From a checkpoint of a small contrastive image-text model: encoder depths [3, 6, 3].
Rows from block 2 of the text encoder of a small contrastive image-text model, named by matrix and row number. Rows with one number belong to one neuron. Each number is 500 + 50 x the weight over its row's rms, rounded and kept within 0 to 999. All counts start at 0. Numbers have three digits each.
After each neuron's rows are labels from the 100 texts, of 14848, where the neuron reaches its highest value: "fires on" is the input token at the peak. Only what is clearly more common there than usual is listed. The data: regions of photos with short descriptions (Visual Genome). In brackets: how many of the 100, against the usual share in percent.
# fc1: MLP up (text_encoder.blocks.2.mlp.fc1.weight, 768x192), inputs 0-95
# fc2: MLP down (text_encoder.blocks.2.mlp.fc2.weight, 192x768, transposed), outputs 0-95

fc1.704:414506505471487553528484480523541484552544453520586516522508439512629532442446505463486457546523454508451513536526511423457617527503570562587539521420512483557507405500468458562499563553480503549431397511560490546499615530589468513470462531514530554554561535540445448549374532519473522484
fc2.704:519504506528474392519462456593486490570480498528499473549518541537485422464439473464362460440470384485480502503565581504493421527529457617463500448485467593502469487533505582445441478509522542470468534500490422475591453510508530535483506383486432537547528425508497511475489454576534507463
fires on: "i" (34 vs 5.7); "g" (33 vs 2.4); "." (14 vs 0.4); "c" (8 vs 2.4)

fc1.378:425476445478499524471530557446435538514496484523493559517532445516386579525499539395475536487586552448396481407485493522536522384442529415501593536491486591537533553518603508509463533530487560438517590478435563407514505399457517579475450490432537487530569531484500467468492484568535589472
fc2.378:533561452456492535477474454570550572511507625502514519515509537504438465450471461488478565492483550537533535497349483490501421423430436519435476543472515553562449500498372537516469475480581491547541497497497391453457552456429439441460512488519561576569562557554570509478446456398509387472
fires on: "w" (69 vs 2.3); "r" (18 vs 5)

fc1.617:481510458557467529493416482481506523483577467520533520462538518355473542548475420516586481550573484482498526531490537514450516545603481479561517491539427498591517462538437441494444584566473531475474541457480471613490614486492462470468571506478486594460629500509519475528546517624514569383
fc2.617:554505495482436470424493529488504565577450442553411512449545423552525544446570488336511527539502537502464473539443432509512466447425448573501540515501515518452547523456472587474470553512447455542455430482526457520500487596620530502518503455475515422541436563544573523494504454539502468566
fires on: "c" (48 vs 2.4)

fc1.568:422422470490507452458494501522460503555461461532465418513615411457513562577424489458576461491549484472454408416482470438556487457464410502429493485414579513448532501399515468481493471572463531516472617657533509499517552450510593481522533479518519512387561519548491497537565573532407492482
fc2.568:635531504579463575506430592474587539546543608438507509455521520512497370471651511523413540448457600568445485520566493564543454467529456537527525505474535523486486511537401506504509501469504605553453484449511604510524423511536502507504488487420502417572436489475487497413452551497479514533
fires on: "e" (68 vs 8.7); "n" (21 vs 5.9); "g" (10 vs 2.4)

fc1.343:404459521480513630518432548469559496462514443442525447449443541536451508531478568472570443495588554422462380572432506516520553598458530494515568467468470483537555454505555455459544587510430456469483420493586465512524506494558377594540447475542495512533597461378524533542549504540478491487
fc2.343:555464468512589472524553527581487497467441543468509485589511495488433497424596527401545551514408579489440524458513462491427468498489482585559501535542489465486485549583479404509452555434546537481460519481483485506457453492571510486506624536542463555542488558485485486531522513548459507475
fires on: "a" (73 vs 7.3); "n" (15 vs 5.9)

fc1.501:472453450521507485454556468492546548507495577482517503563459467412430519543543485385502511545423535545583551499446517534474460451467427422525562453510544518503457515633524509534520477465554450571497497433574484541490415535469525473425516574565529434443503405552537433565500550563501605526
fc2.501:456540516521398484505596485467477449440511480531514460402572487505496443569496577471448492489450427474447476528422549486436480607451515464479530462431510417552506532458452437495528546439460495626567520483488524452476516505541538512500569537501553483489433578481475568534552466599463478502
fires on: "l" (85 vs 3.9); "v" (13 vs 0.4)

fc1.682:505481475507541493504477495540528567524507377475462560567424548520454522448489560421544501534481568533432469393439486618411534440510559510482524468567521455434512553587521498524532544427554507489519485438475516486563551422427432515534505572442496500568430475540569460553506577472443450467
fc2.682:540620555439557576447430476491549554485457547530491478417496500536475430566552439522475483367554582574562447523477491520448531579491524504506483500521496587597531559503518546494421483576531453532509556486581427582452557499524525499390552516532486480432489501472522476599570483565540503538
fires on: "n" (36 vs 5.9); "c" (19 vs 2.4); "r" (13 vs 5)

fc1.334:503540485446581539597532453507529544521471601471529508501489528450493489418492441436446454582524472428463579569554501478452566393509534519543459574494534519539439529440392518490523543629445587567468495480524520534535498493506554469498454539430446434484522566530612506631523542513500514548
fc2.334:529505426445444459534470487506488519513514449554509468507573535438483505553550540485561564492531460524567522534566547509546449559589599518540563515430457472431456504501647512491501550462516524478450445572504450462440466441472481484540477490463436593481428402584528465441453400453563512492
fires on: "a" (48 vs 7.3); "n" (16 vs 5.9); "v" (12 vs 0.4); "w" (8 vs 2.3)

fc1.335:438442449513359537503516574488533504508509540554517444567514432531500405547555633443427502574516547481450534542537531443508479543517540492535572476433497441634569533462448544478500626419500503536505413434571510334468413422490488499542468574460564578476502508539381590529460600476481499509
fc2.335:450536623464582482559464459367532523468469500391468509529467467511470502529499363493529474507478372422467512511404419375468482484510447513500528466556471521474456484548558445541529511554489476520521445480480473507451457501454446488552504446479451397518478513420512520522503553522500499506
fires on: "a" (81 vs 7.3)

fc1.707:530435498569475486588534474551531459533465467492526479474445558527479427474590538492517572511499508528489395556444475494506511464565633396554512435481585551435483442501530443466530539415527624443393563493503461555496523477453398452515490527525503591544570579397475589560560541540464574464
fc2.707:491550474439563500462514512511524538475644441486526497431553502403492487530469541455557550496462413490517522449415437514433561619592471435551523589482461561526463548529456439449572531539434455562478479570531580545490546460501533489506430471518453386523471443460504505478480512514545561493
fires on: "w" (79 vs 2.3); "h" (18 vs 3.8)

fc1.624:430431511513532518504459577427484546527619514407549566537394495490513476489460551522441597464500592515441507476485531558425504555439534531478530505581512557512575574570520494469499492485433536553470503544513479564592484528529437473543487480575479519448564481515493476484500498478408534454
fc2.624:479486502422578488566567456517566400563609429512491440551552439485526542506495458540448443472555452505519511485549624433510524475471466536513517429412525453605456565512511521577504532499498520524511464502491469521462536558438547482506501463436463547442505488495606519520479430471546555496
fires on: "e" (24 vs 8.7); "c" (17 vs 2.4); "h" (11 vs 3.8)

fc1.709:410500535485559493541537428453495548528507496543571552468532475598502535457408553468507462408543452459634550483508523583496479466495673549538507515489502439523569365552597492512436473546470480542501471580455433486480369526466528447521441591458468556493505462528466439539495502513567391534
fc2.709:453446488477437430545528460562562488575541439598469501563489503459466422477553496500573575545475550585373476569488408494514580556502438477498563502498422531599648529508427551511538548498582570456524543499538605451539440502450477483469545524531496580470455512518488516474549562483554475467
fires on: "t" (88 vs 6.1)

fc1.606:542544429577494545478486434468496531525489435455558577448447514436468544555478531391485528468611554445481551460575530514499437397473580498586505483505459452477589520543528557513582496494440449553545476455501456514427516509508458492489461470536415513534445512504505594388460531439434550476
fc2.606:519503510506538460493425575572531477485490605561412581522484509512528569521525481532542590423457436524558460451345468522468586510531529484508403402501483564541546516460551477489469591460591456497506469449445502520579553496450473513585462496462455553598555546569430508566513491506556485553
fires on: "t" (47 vs 6.1); "k" (22 vs 1.3); "c" (8 vs 2.4)

fc1.509:461463414476437567585472517522560567523450442474503519482551443489513460451458484570507556485565491445461499512536487592575480435542493404503421506534594471517574428413448503573526487508442487486526455544443501518496500514515512523381521587488524483489608607490506498477566516448471423544
fc2.509:614438577592415483604550393534435492496494563540581515498486505459465570555579566496455435580447533495454485496482503408499562546501506604483470496479428541505386498506529489449511491362580529524468438569510474497500520431495460530531431521497469518501534469517502514501400423514514462578
fires on: "i" (79 vs 5.7)

fc1.430:500466460509459477552406420456550442508488524506441494463487485579471416485331589454549477478531622500533461506401492520501463393591469512514527503474558508501542479506510516550502466600594590483447567536473584518544564507511482548587484542527512516448420461541487500560503538542433553520
fc2.430:547555531511534563445528517384512537478458516442540550534530505521451486463485524478554604487474492470474580641502553523460427542443547510463403543486498525417523535487459470499576529505455489489552489502465492397533540477552551505469465483506491433398570407559504482464521543576446611506
fires on: "." (77 vs 0.4)

fc1.285:486528454513447498549531498509548455503530518514487494549495474526488448489538505578459517583495359537547503542461500509459538445459494500475461594506497535461573543542470493476449481502480484458413448557480443503471558514580489461519449541529606484477546523497494596511535474524388497493
fc2.285:454536538492565499483439472400606492518419430477539518511463531449524511480405448458466499467487612520471556589457494523502552582503517451578506503500576421481471452439466538583580503462541498475555509499488547504460442561465549525549506429472427481505449541577499505541370516501525531446
fires on: "." (66 vs 0.4); "g" (26 vs 2.4)

fc1.508:558533435495522519435564448481484472538461505518457492485600445583504561496438523466474450545491438580518433524561486510430470503545551564606608513522448546542576540454497487572501519485613517543524531591532513452449528460512454521430561485520481540489544474444450547429456465557529597517
fc2.508:573567558503540415552395539437447484436471482501433526538536534480556506516591487505515520497566517511483422463505433429515526528504462459459472469528537541568461552450628573503583418533514503455552438492518580493543594491429537521524481429421605509471519413511541510509476528477629533491
fires on: "r" (51 vs 5); "l" (23 vs 3.9); "p" (7 vs 1.7)

fc1.145:559533547564637504495556543491468616571509497435433503460457509458530435530493528557553549560437533464507515562500467452526475411457573416481455451460467443428507553482476464497428524555522416510537534606427516479517534541467449512549408433544558444484661484401524512528474470543497528539
fc2.145:512515472474449537525457533495481551545484456551484445545581485505580493482519532445513607590601523416521458503449474489453514530488457435553545558583455482511474555483435511533506500463472463550401530450456494442507444423442495519530518615509438518512438463502478535460568510578499414543
fires on: "." (60 vs 0.4); "n" (40 vs 5.9)

fc1.200:477523471510549476618488508471514529445371531541426541443434445572491523547418499485502486454600554467426541513479457555410472509515525451520598561529460459418559535529461543562496500430477467407435632442446526420591493498545517591559575494495459455557567547556474529489499531472433529567
fc2.200:554531502477450494523540488531503525469551528501433463475466514441445409460608504416535542546524526507354573437564435500508505580429445550556491554500532440550493456504524457485588390497479537436500466448584445563411432542477442418580420508439455446462515437408519485436508462509458463523
fires on: "n" (78 vs 5.9)

fc1.262:486477464508433600490532558561461448636445547513539493530568403480481478468438648452451530471456540418515579557571599567410506581452482518539543581419524536497491536589490557553507565524480573481575541527468517521552555629489480478399628473558455496585585560532454501618509478426504574571
fc2.262:461452464533551426489455552521464507569441496462523489533580546410497519444584420467553509487519517550563536519402456500600494449409376433437527426491536475467560461479480624434498414395550468464424477569484570606523452495513541488500430521548531582454452480485552577566505448562477607533
fires on: "h" (46 vs 3.8); "n" (20 vs 5.9); "c" (15 vs 2.4)

fc1.556:447490446569511516476565449564429604499376614492544547548521567561518572521527507499565522558486506443512493631576457461572512469468484537477487513506541493446448548428514478513544528554480562368484463562497565516487536518515578535562604558488392526415426572545556467555524524524527494502
fc2.556:539442570476506435450511410481503488539522508513473539528492499462491426486404513608560533531495431526443502477565472551471568521495525478524554494511468532495429518430511562433462552525473459527572564419566516548525515566544582534526537507537497511485532457465411443454469488447558487472
fires on: "c" (77 vs 2.4); "o" (17 vs 5.7)

fc1.756:481484526526416482458488490555435462507506422525455412428434584470475527577421569576472564486471501435576623468525507495526539542464456581543487518554520552438485568437559531483540557539470528442571470563470546446494393567529621554505471551456565438546583553479519554471536472422451579532
fc2.756:442438458616566467549525574464512534460534485581531617451476450508505528470479481489599490461480515547431527471540471491417503547595596469563512539488550529493439390575508551553452521522547592497533506480512467516482609515509467554489506513466483551405552555503492445501492488539497472538
fires on: "w" (57 vs 2.3); "h" (13 vs 3.8); "<end>" (9 vs 3.6); "j" (7 vs 0.1)

fc1.618:526439402457554535532532470419395479420451540520452536458582498460456413442538508498400503473546567486462390392570509476445415495502460469415500479460507517419491518473559544477530588643522459511456483514537547452506448584521492596469370416524461537504554469428555516479586535499543533505
fc2.618:542500526492444567354473481399509458548483514575508466468403527517469404497454493516596530433533403513417571489524520502430498537426548500473416510529448490523411454529593527488509540518552508580614573522391561583529580445505532472575542591501480438546509536446467527507581501409568478528
fires on: "e" (74 vs 8.7); "l" (25 vs 3.9)

fc1.372:537532482414504434464541492469537409552486504412572533460462555556460515508570437551430619473474565531524451475610414447542493433551418584502370515589503524473470525507499536499411537537523576529449507481501453438422473537603567499405495485514488491564470434403525546517526536531489531497
fc2.372:532490405532587478464512510528489565549489456575547450551417458478481503464574463525487474523535414518542542528396486363526493544566599550409587485496474462559568537504487381531537543512451603442497435431503466562431621495455434482445485566507545455531519531431541546499483527501467452524
fires on: "i" (34 vs 5.7); "r" (31 vs 5); "d" (24 vs 2.7); "u" (7 vs 1.5)

fc1.115:537561474519479455601534496556583475460479501482436512497541540464531522630467434488488574504459441468488507510538434488567479455515555517534574500528465492477497448600474465436541522482486535420503418511554514437510613496512491508465526528524516538495576588541473485497557620506526489474
fc2.115:534653450442380578511547493536423491505415479577460405439504508470505492461435535563487513528451402450563508557542457423474428464525440481552503505493485456525436390460468516464582480504529469537499485476450429455588442506498475426520497544538512473471553388472572465443426531550480508534
fires on: "h" (97 vs 3.8)

fc1.410:443563504483509502526413551623500611490490581545525521552609413546524417481510528491479572526499476542469469621443473433568595461477535520569525473520496442517533557549542512533568510468556494581458519547494528417491478509590518550501462545514521546447490430484465420503473566537432498515
fc2.410:425509541421546520467375496524408441450486484480521467451430485475521505550414400482458510369456478352451554447515476486448484514505562522452490480493555519496511415538496501499571551494427544572540495541476521503506585576435456533474502448543508520519538593478520455593500497398522489492
fires on: "r" (38 vs 5); "i" (37 vs 5.7); "f" (16 vs 1.4)

fc1.321:426552525481492535560387399442555490506477455560524532490411550603474439572512539463488499450398482505593538597549463468485463522482602476457549453442489582424447520588450471564607509493513522455584499518502574487466496496614456438467468492490525571476488452536452563546434610461477501399
fc2.321:575581611495453514469481541484509498386556555459484459604554549499484423464513519577543525507561512519434472516434530484520472526514504433567529469606571513508554481406514530463458500462532434452485478469439519545440549493559504466537557510463675527513474427631500483536579447503455480527
fires on: "e" (28 vs 8.7); "f" (28 vs 1.4); "r" (26 vs 5)

fc1.312:502477534481552503549459479488404516491528443540546456500578439541524464487521506469478508407576588464458512427463540460464463524531512489463478473530551513475550443522506541551511584511467455514443479461522609615511484493500436619463494481476524501582571558510533513478481500476566449539
fc2.312:473562503490546528496603523517540613484439506468444407525519588560599558457565511449536542480439502512396477535439516442491425467494481487548503438382565453408419507418429470481609523466491513546511589506424436382512498532418484415511509520541494423475408522489545570453502504563543471469
fires on: "w" (47 vs 2.3); "h" (12 vs 3.8); "l" (11 vs 3.9); "m" (7 vs 1.3)

fc1.480:473435417493400535566562566571515512478409480604539447502472461557578491446458544463543473525503517445563528519475551530487528361507563478485521458482571520515520501585443493366546537551492563512471480426590512497519524484477422441521567495469623409529531580467518486603448565526434452498
fc2.480:471436544535424430433530572420506503444520424474485593456423539503474437479432475462556539477647395481471540544536507470578535540424523468538568407559551488546518569571527495511543445397547507486448521517495527408477466419461595491531554524547523454569489380491584480545494490495628521403
fires on: "r" (57 vs 5); " " (35 vs 14.8); "c" (8 vs 2.4)

fc1.19:525467479479540539650517514539471543553473528570413413420535473517518522473484526520483489522513480435502462508520535476495485537533454594644403513471450417546422379561463479538522563498481577534484429516550492434517420501609501483493566514498554501525480462501518613503537461512477590481
fc2.19:514549497617500441482463475500449475406498498543502518561605548372498468510521541571437490480506498456498506537507437471524537518490543461358570507517506541473512604508532424413544577547518422536533505480495565521464544509399460499537582462569423488420473498490573400551527517543531524539
fires on: "t" (30 vs 6.1); "v" (29 vs 0.4); "y" (22 vs 0.8); "b" (11 vs 2.1)

fc1.369:529565514511439521546533488507494452576425493479415513525458379505407576600511488515548483518487519487499442574559480529498501603521450491530532523510459501490516548607468516469505618534527555422562500431396490491489520594473527431540529511358545561513563412458487618484532503538457592517
fc2.369:387462478548427524558498465482427574461517345429546460545592529497540476402420512546556496483557435504600470541510523540478471559451577526469445410477513472458502521508495476511407569441464532548451504540466481456586462484521476603453426563519535467487520604561508487546470535499549496444
fires on: "l" (33 vs 3.9); "c" (24 vs 2.4); "s" (11 vs 4.6)

fc1.339:516594504519491467609436490517476515456483528515524515537513514553648497552522494532410486511422578414627470518523509475474567473522564480673522499490439601394436467491450534484468547536452485410539514482533550538610510505485515455595476572521427486486539512534469509506464479504419475506
fc2.339:531462548433430486452591507619475514445567401543504439502529430522410476524507577429493495519493477569532474575453452548506440575526406544537527485489508506602498574499421537551533492521543501507495550454449499535470546520577401494542508477597490546554515562461598504484446458534485518451
fires on: "t" (84 vs 6.1)

fc1.640:468431404609512524528523440519415473509509560536535471518546457538480499528498611506496510495447492538606503527430436521523495419456582484535435485477465440516520530539490533491591502464543602457494559606434491433512486548475465520546553527522567402474520453436542523512525538510526436537
fc2.640:508581458438442602471492597488522523506477515478505520532582540489497621512490460537495470485518508488496557446512557587431437411522538477498524438497482498564445574564546446438477487484542448458528439526498496480556532503488500503514531497448566601485507419539487521473547474516508488509
fires on: "w" (42 vs 2.3); "r" (25 vs 5); "p" (9 vs 1.7); "d" (9 vs 2.7)

fc1.602:496495553512465515468489480528472461492458543531447565583500416527565538486446490469399550459599558612465435514531491487562363468420552508448444493492474447497503524519461538459470549429505502522601508529494496470505469473596451563530516478569495522502536525534528607443470496481491529531
fc2.602:505495529518552455532471542525563579480544414519569436429526576457556487487525532501576510494455534467472523501479524537577556540572552484533506536413513541521494478584564533512426596450433493503484549450523405529467612476446486484449481421484539532420509487486587643565544558538474486406
fires on: "e" (60 vs 8.7); "b" (12 vs 2.1)

fc1.30:619443481410611494473498500468465501488514476564474541540439524481509499437634547476530597558507540516560398480458503464540518438478386420517507598451521514512460404552459500542491568492419513468498505480429536515517516505511553466578455455495511467559494444455537466478472601489560563488
fc2.30:444498440498522502458586551502642611467435498528438537482543452516460441416387465496550549530455512437488465439542472510547558479499502584450454491490535533466559517484545482486568514559598512423475535461481552445540492546534552560482590534439438593526525526510530468499468523441538428543
fires on: "t" (23 vs 6.1); "h" (13 vs 3.8); "u" (8 vs 1.5)

fc1.175:485493482458452475515487553428624482437532529487495540560462433526592559509471525496461580542504499544499412552428533432548545552361512497524566477510473499555632618492474496564430545515528486465501449524501612516540554518598463495584549607443523514544501511409500526563559509460547472540
fc2.175:600557488563596500490473537529463543499518460441415508525524554452495461540525502378513507460488448479438407467534505490400512549540595511504554522475514561554513398438523456488486554458496498552430579588476476556487549455485459534622556468559488517444554545504576583372546454465474424576
fires on: "e" (81 vs 8.7); "c" (7 vs 2.4)

fc1.162:515471409505441489432536483544491517490494472470463419646511458527510514492416534530510628445502432489513522524443462495446545551493562596548544447465491476421434504459400546586503561485577489581556510549501468643590488479521533521490557511517445518511546527534485471454474449500524481547
fc2.162:457458504508517517574485485565447625596499515443442541457535520493510489454514446552464458496492538476439389429586508504513560499592466512475432537448428527609550514489588491519494463476334535516446481473510470419475546546561497525407415470545476475472513434571533410536518564451515493503
fires on: "i" (95 vs 5.7)

fc1.274:537507505499597423548537435564448493479475529447572512482572518455533495561494490496545459502398448493533508531493524532526554460615549464568546461492480547596516440499519476550534572592467547502436567445445510479539508404468504466471470433464450564490540448496471535565485619498538474515
fc2.274:482545490488468565446568518419528555469562417474448521567475540552465538489507528486492535485468529486442419395577525455508438486494554523526448564555471428392467661521529636492477392505489541547481469529452557515523413504461483639557517466477490496639487475516441513485550461457464531465
fires on: "c" (49 vs 2.4); "p" (21 vs 1.7); "l" (20 vs 3.9); "m" (7 vs 1.3)

fc1.109:507463489587529520517522588536562596546460516551561470547550529502531435475479567449475490480520470427437507463533435507536529540477560537531486545566397491488545435503596405424427471483535439549493535489514498561550533446470581524487491491494501517507597534491511552450507522441549480504
fc2.109:452470488512490526435459401485487505373559520521418471501543458509465621542466457495493497424482515551473374420455501514523445555552455612515474437574539463426474460443512482576504496488450410484549516495530506476496551499504558491471510466512486493466575528632526523518473415576462524407
fires on: "r" (40 vs 5); "o" (34 vs 5.7)

fc1.608:492457476474574527412508523511546553474523529616468585547531505524541564519461561551549384441425554495490560518505465660546547461534486478486514532465497513526506484494501449529483563575475529544423565446424553536490408468539513553513470550505542533456453524499477422389529361527564441567
fc2.608:448529516483471495508510608483467438497469556492486487477476477665510415464508477533505582513535450507550528494504458477507465421501515459589549482557529462523493523488473538574487446583518428474525483513554485482520422531484444595487548508494499475467634497456480486491509578531496520469
fires on: "." (81 vs 0.4); "i" (18 vs 5.7)

fc1.486:600417427540494463504509465418473558558500472570484458491542462536471478491510464558496553566507470523405554611537554603508464508534533417496459543556466426514531563438449503517556430597522448516481438480472561535541496526440487474524594565553419592457525439472481576533487520495531527521
fc2.486:506505563537470510516465459530474515415534483558473470595497477487521494510459508508482503573515607590558565486404423565532427418531487582494420402526478452460491491579568485464524528480477544448478484437484549473521474437561565488503484536488592451519454368508451377418420616557459483507
fires on: "t" (17 vs 6.1)

fc1.630:533507497496508520476581586511499492473469544481538586522508522564522556448537524543461516467512639568544506529500484458526557499442436559463517614500509457378538443495474559558443472523477617434450515481506536493493522543443459468437425548513593436475502574409650431485543516484512436500
fc2.630:564385483465598573485594544505471412421430448488502526484515472504523433448419531476530444501450533466528566476573442523693500605450579580499506456468529522579448452538483523553490479502469539466530445491523465493540573495446437562454492391437479494535502470563501512444509401520554484491
fires on: "i" (60 vs 5.7); "w" (16 vs 2.3)

fc1.23:451494531610584561447572535424601459500455437453533596535529454464556484510491493494513440454603517512516596503565479515535533373535522482532604521500511531413522511499550508436448493480542524498637518471462596580464595488543570437463507548509451500504510531512581497537513570543524498450
fc2.23:542486501492605501525551488501464428462523463464509454397507472538467459375550565555529497521528574415579381439496537460436480544496520490503390519401500511501557456475547488464608564499495455568447501430548480578531481467430528476529580422410510563399461569532474472473520407508508524484
fires on: "i" (95 vs 5.7)

fc1.361:490468487462526445443416457510470462473467540454550478499480563528477585466397534459474525461489522520525476558481504495538540490552469499519597451518519570510414471525456485491510504498441552530469550549578521416518484508449500497499515452532501359491521557443575480553509517452405644550
fc2.361:490560541543547373469479558502503459542471525493483556535503476471514439543568399491593464546432545437503482458540426472447488497377478457517421589500450468492500485543590598506471552515434451478466539541456602541512518565499462485490538571497498554419442579469511456508559564475550489491
fires on: "l" (36 vs 3.9)

fc1.54:486440494519531457529543522433571493441446424562547499492485556518557469482481514519465470528518574505532507572513474492445555484402506538509521522513446454419486549566556439469495449480424457409522532358450492542433577600576499540532497422448479653514520499489470645552515441528487551452
fc2.54:468444480429552500510525493444413411475442548388510532580574519467563467450525599555433501553491495450534534562534493566444469460563488421520583460436583509519507548535566463484577508546521509519477459462368502533538439474530630534469495501504536526482507515422477487424520535450437472506
fires on: "t" (52 vs 6.1)

fc1.111:488413493334477503436522514485551428573474449621466534469519497553519486575390455471592563543471480544543482508499418625488502512448547422406454586511501469532418471557456548509539468572478470537476543545496577557471481495366485517517433623508480462556525490516537469588584470531534526475
fc2.111:440493582525482542459502492433501440509538481462508482468564490467502445477545449449561517415555493571518463519538544478458407477514478514586393490511549569496540472522488592480501567519481473551542494540528463509523458434511591586453554451476417491408496481527471551481477486532395498449
fires on: "a" (65 vs 7.3); "d" (9 vs 2.7)

fc1.470:560543452466506530534538458536501524532429538497531522501562476490534449549517550490446491573489645419507484527492486486492524503449550466575461469504450504630528452556452539538563462490470477464452564549392630550536572493543557502600493514544521422460596520517492469400534570467531504487
fc2.470:449485541562560534492394501477575522490498558494470464626531489555474479504549594463614568600480517557611532429480533407449531528489460563450535484476527546564459548511482524482492535508487502451571544428486499500445549536569555509454501468528460491516547506402478503482497362589460527547
fires on: "a" (89 vs 7.3)

fc1.725:500409472467500403548515426447457423591463495407557500540513450463445488510522500615394448504525528509498457543423472550456528449580471471434441565438539372495461513526478578551537557453489499480555502411466486506550553464525605561515520554601529522502501548490521566565541535466481623483
fc2.725:550514535565534633568537525542601487561485518531455549569403586470488487411500450453491497368507471532503480528517532408599447403557613516488569477552453517505485565552514520478538439530522486485513603518437443446501395569454462561463464593422545444599492509586538521461448460501452455507
fires on: "h" (41 vs 3.8); "d" (24 vs 2.7); "n" (12 vs 5.9); "v" (7 vs 0.4)

fc1.548:463469549533419554517540487501518512529561511413538593508472548629489481497466599514480491564561617484510620431446539439529554514433435482487584496516438444424493557498513481504582454457508456533495441528487637481585486545462521524492487507453504523475505630552501514550497515542452505505
fc2.548:580447444570483508460491529509474503493540544462515393455511418495504473449562572521474410493493439544423480477526503559456495500517486554464453484560437501579493502471548490490438540469494510477456476485477483476435470529545529552485469497523449511547438577517415539472467482533518464499
fires on: "n" (54 vs 5.9); "l" (35 vs 3.9)

fc1.758:533402416482431488504522468539472533572508432497539487472545386504434468468457443541560506459525526403514444472491415500462476580451487580591455457534488533517563523539442467515553571563565480589603487421439570537537446481525456493490551531521590472432619503432510563524558522597427556478
fc2.758:502508446504445641525538409410533500472561507473520527543443480467510470509567517570555538456561485433468455511567443502506548538514482481444532565433552510511473434502475534592415418505468458455555493548423466436567452443456486423420451557447492576544424528554456456554520522465558500571
fires on: "e" (87 vs 8.7)

fc1.177:518504486503595447534519624537541618474568499515463512496499503537552478578487493523507514527502505451497457526543478520505410595386593559490546491418463491486552472453472590600611482484577528493561497473477496486527540449483435532484508558523448437433588503416509532572526482448605558546
fc2.177:498441491500473514439501426508488510568479564512528431515540498433437542488550542540471594534381495526416384423470523518546461483476476489509519453470423518453468543564422528402502432571429460505467535567397492478484558500548604504468545498456472454453459480392376562464483446564474499473
fires on: "r" (32 vs 5); "h" (22 vs 3.8); "b" (20 vs 2.1)

fc1.295:446535463511444456485502553528515606483499468410527488531545460429492557534481532560457469527520564613539552509461494461435513588521534462471526465525423512520488518530406461549504512544513562453471439449445519576448434511514507570489582541542556520556478528541609502542506615385497514588
fc2.295:570516473522471486417466470561495457509483503519518461468465416552474561505455401473500586518593427477419473465451606479519474513494397580513482499532523399504516487441610465460557502478415550531596506588511487481590577558500518472545492486569415613457571493516468546513488429510497609571
fires on: "c" (39 vs 2.4); "f" (10 vs 1.4); "d" (8 vs 2.7); "p" (7 vs 1.7)

fc1.747:549487537487460589439522438565544538527538529581492515537408468575511452545385488553524529582521429540614400513515499497563543545458475450510536431446419403419539446550535510435482514550483490599569418479451521587553426474453483458478571489460500512475474506523537582565505571560440544444
fc2.747:450520462545556611477508480516466453473398388464469476479524446468538535448546459493447338466423523388401540541501458414414572467506438507460420495534520550482564487541479493528494553498436545493517525584488448467470504496540366533477453541521574380510493577523540571443511450465584484522
fires on: "a" (55 vs 7.3); "s" (24 vs 4.6); "l" (8 vs 3.9)

fc1.723:497549591557512533414519599448501573466475519450579509522583450488444574484602485589536486521571569449495413514450562521517552603485468496436580528416491486553555525519481432573543457436590504386421536435539521497570452504470462554540513453487615471552592475499459588540538504500571491577
fc2.723:521464528555442488553422542589509481524502548524488546472489517471516493466514470506456536480491541408444453438573524506534410500476457593454572511560519565457462540500472496449507578469456388522483470495498501539542441542484494494507447480571556538478482481434482564519460514500459495408
fires on: "w" (37 vs 2.3); "g" (33 vs 2.4); "p" (26 vs 1.7)

fc1.223:346464390524566496505517482487523518417387536455550570399471442502540437450430546575591476507519514477595519550582528440496547565501501499500514509520405524433521542446464496405469526482518506523556522416526605522457465482524555590483460551477342463587461522500572446563552513515504577470
fc2.223:508503563520482493592491516515464585494488468449478468436464523561462495473523503467501535520567554568581519491480516480506508390605507475467553545458482459532529581552530473522564528508479448444463445520485494516519527653556446462559535470514593533383499397524453492457503397495484454451
fires on: "." (73 vs 0.4); "t" (23 vs 6.1)

fc1.72:418563519527515533490459487552518527490403477495461534529432507587558483547533501469457525493467502532430495507525523408557583509442433499602499498569481496484533521409516459474483509461473605510367574501553465606520530472572609495562534494509416521568523505506530540463608557478508501456
fc2.72:537466502526444484527520546449493349497463476482535514493529448463489450509479491469498432546560567600535493515452473385575439524532504373541465369517523406513496469497491511489522536511483523434472509442486479474495504578499419494427532480515579448465561516483483478601533546442552445506
fires on: "l" (78 vs 3.9); "f" (11 vs 1.4)

fc1.240:539423531507518508544487473542557586562543447564467488567481458451515517511547554515395517507548461485606451455474455461471581513485471469503444525526411467532613519464487461615590517513501562360480563552494508494494461473537494542472529462526466446553502505543511527538432475467507520535
fc2.240:444440513520545454537470450455477507552487523512485503501442527470403473436550392458565417506456493487437437494542530501497503553557365474453550477571596526456503479586398422471520490501507440446465478482555570469551507427519469344412495539426490422480558482442481537594556522416481509465
fires on: "c" (46 vs 2.4); "l" (11 vs 3.9); "x" (8 vs 0.1)

fc1.659:410599541523519518534531545521436563575421429582483616467475472505424543382567547476572505474441511496510410526562468521495487431445481509527484550405498483490566388475545510514519462537465471517480567474472596464480465518480500517449554551509534583443454507509468581514543482588548466475
fc2.659:434442514496531526418496522542444470484499521476499481449447547534503399364458560439567525430407518527492501500503500493452463517550506536388569512555573540451468475513458491438530546587502560444580472525553548474534507570430476485598558497433568483441488483527549516463475506498459557516
fires on: "." (53 vs 0.4); "r" (18 vs 5); "v" (9 vs 0.4)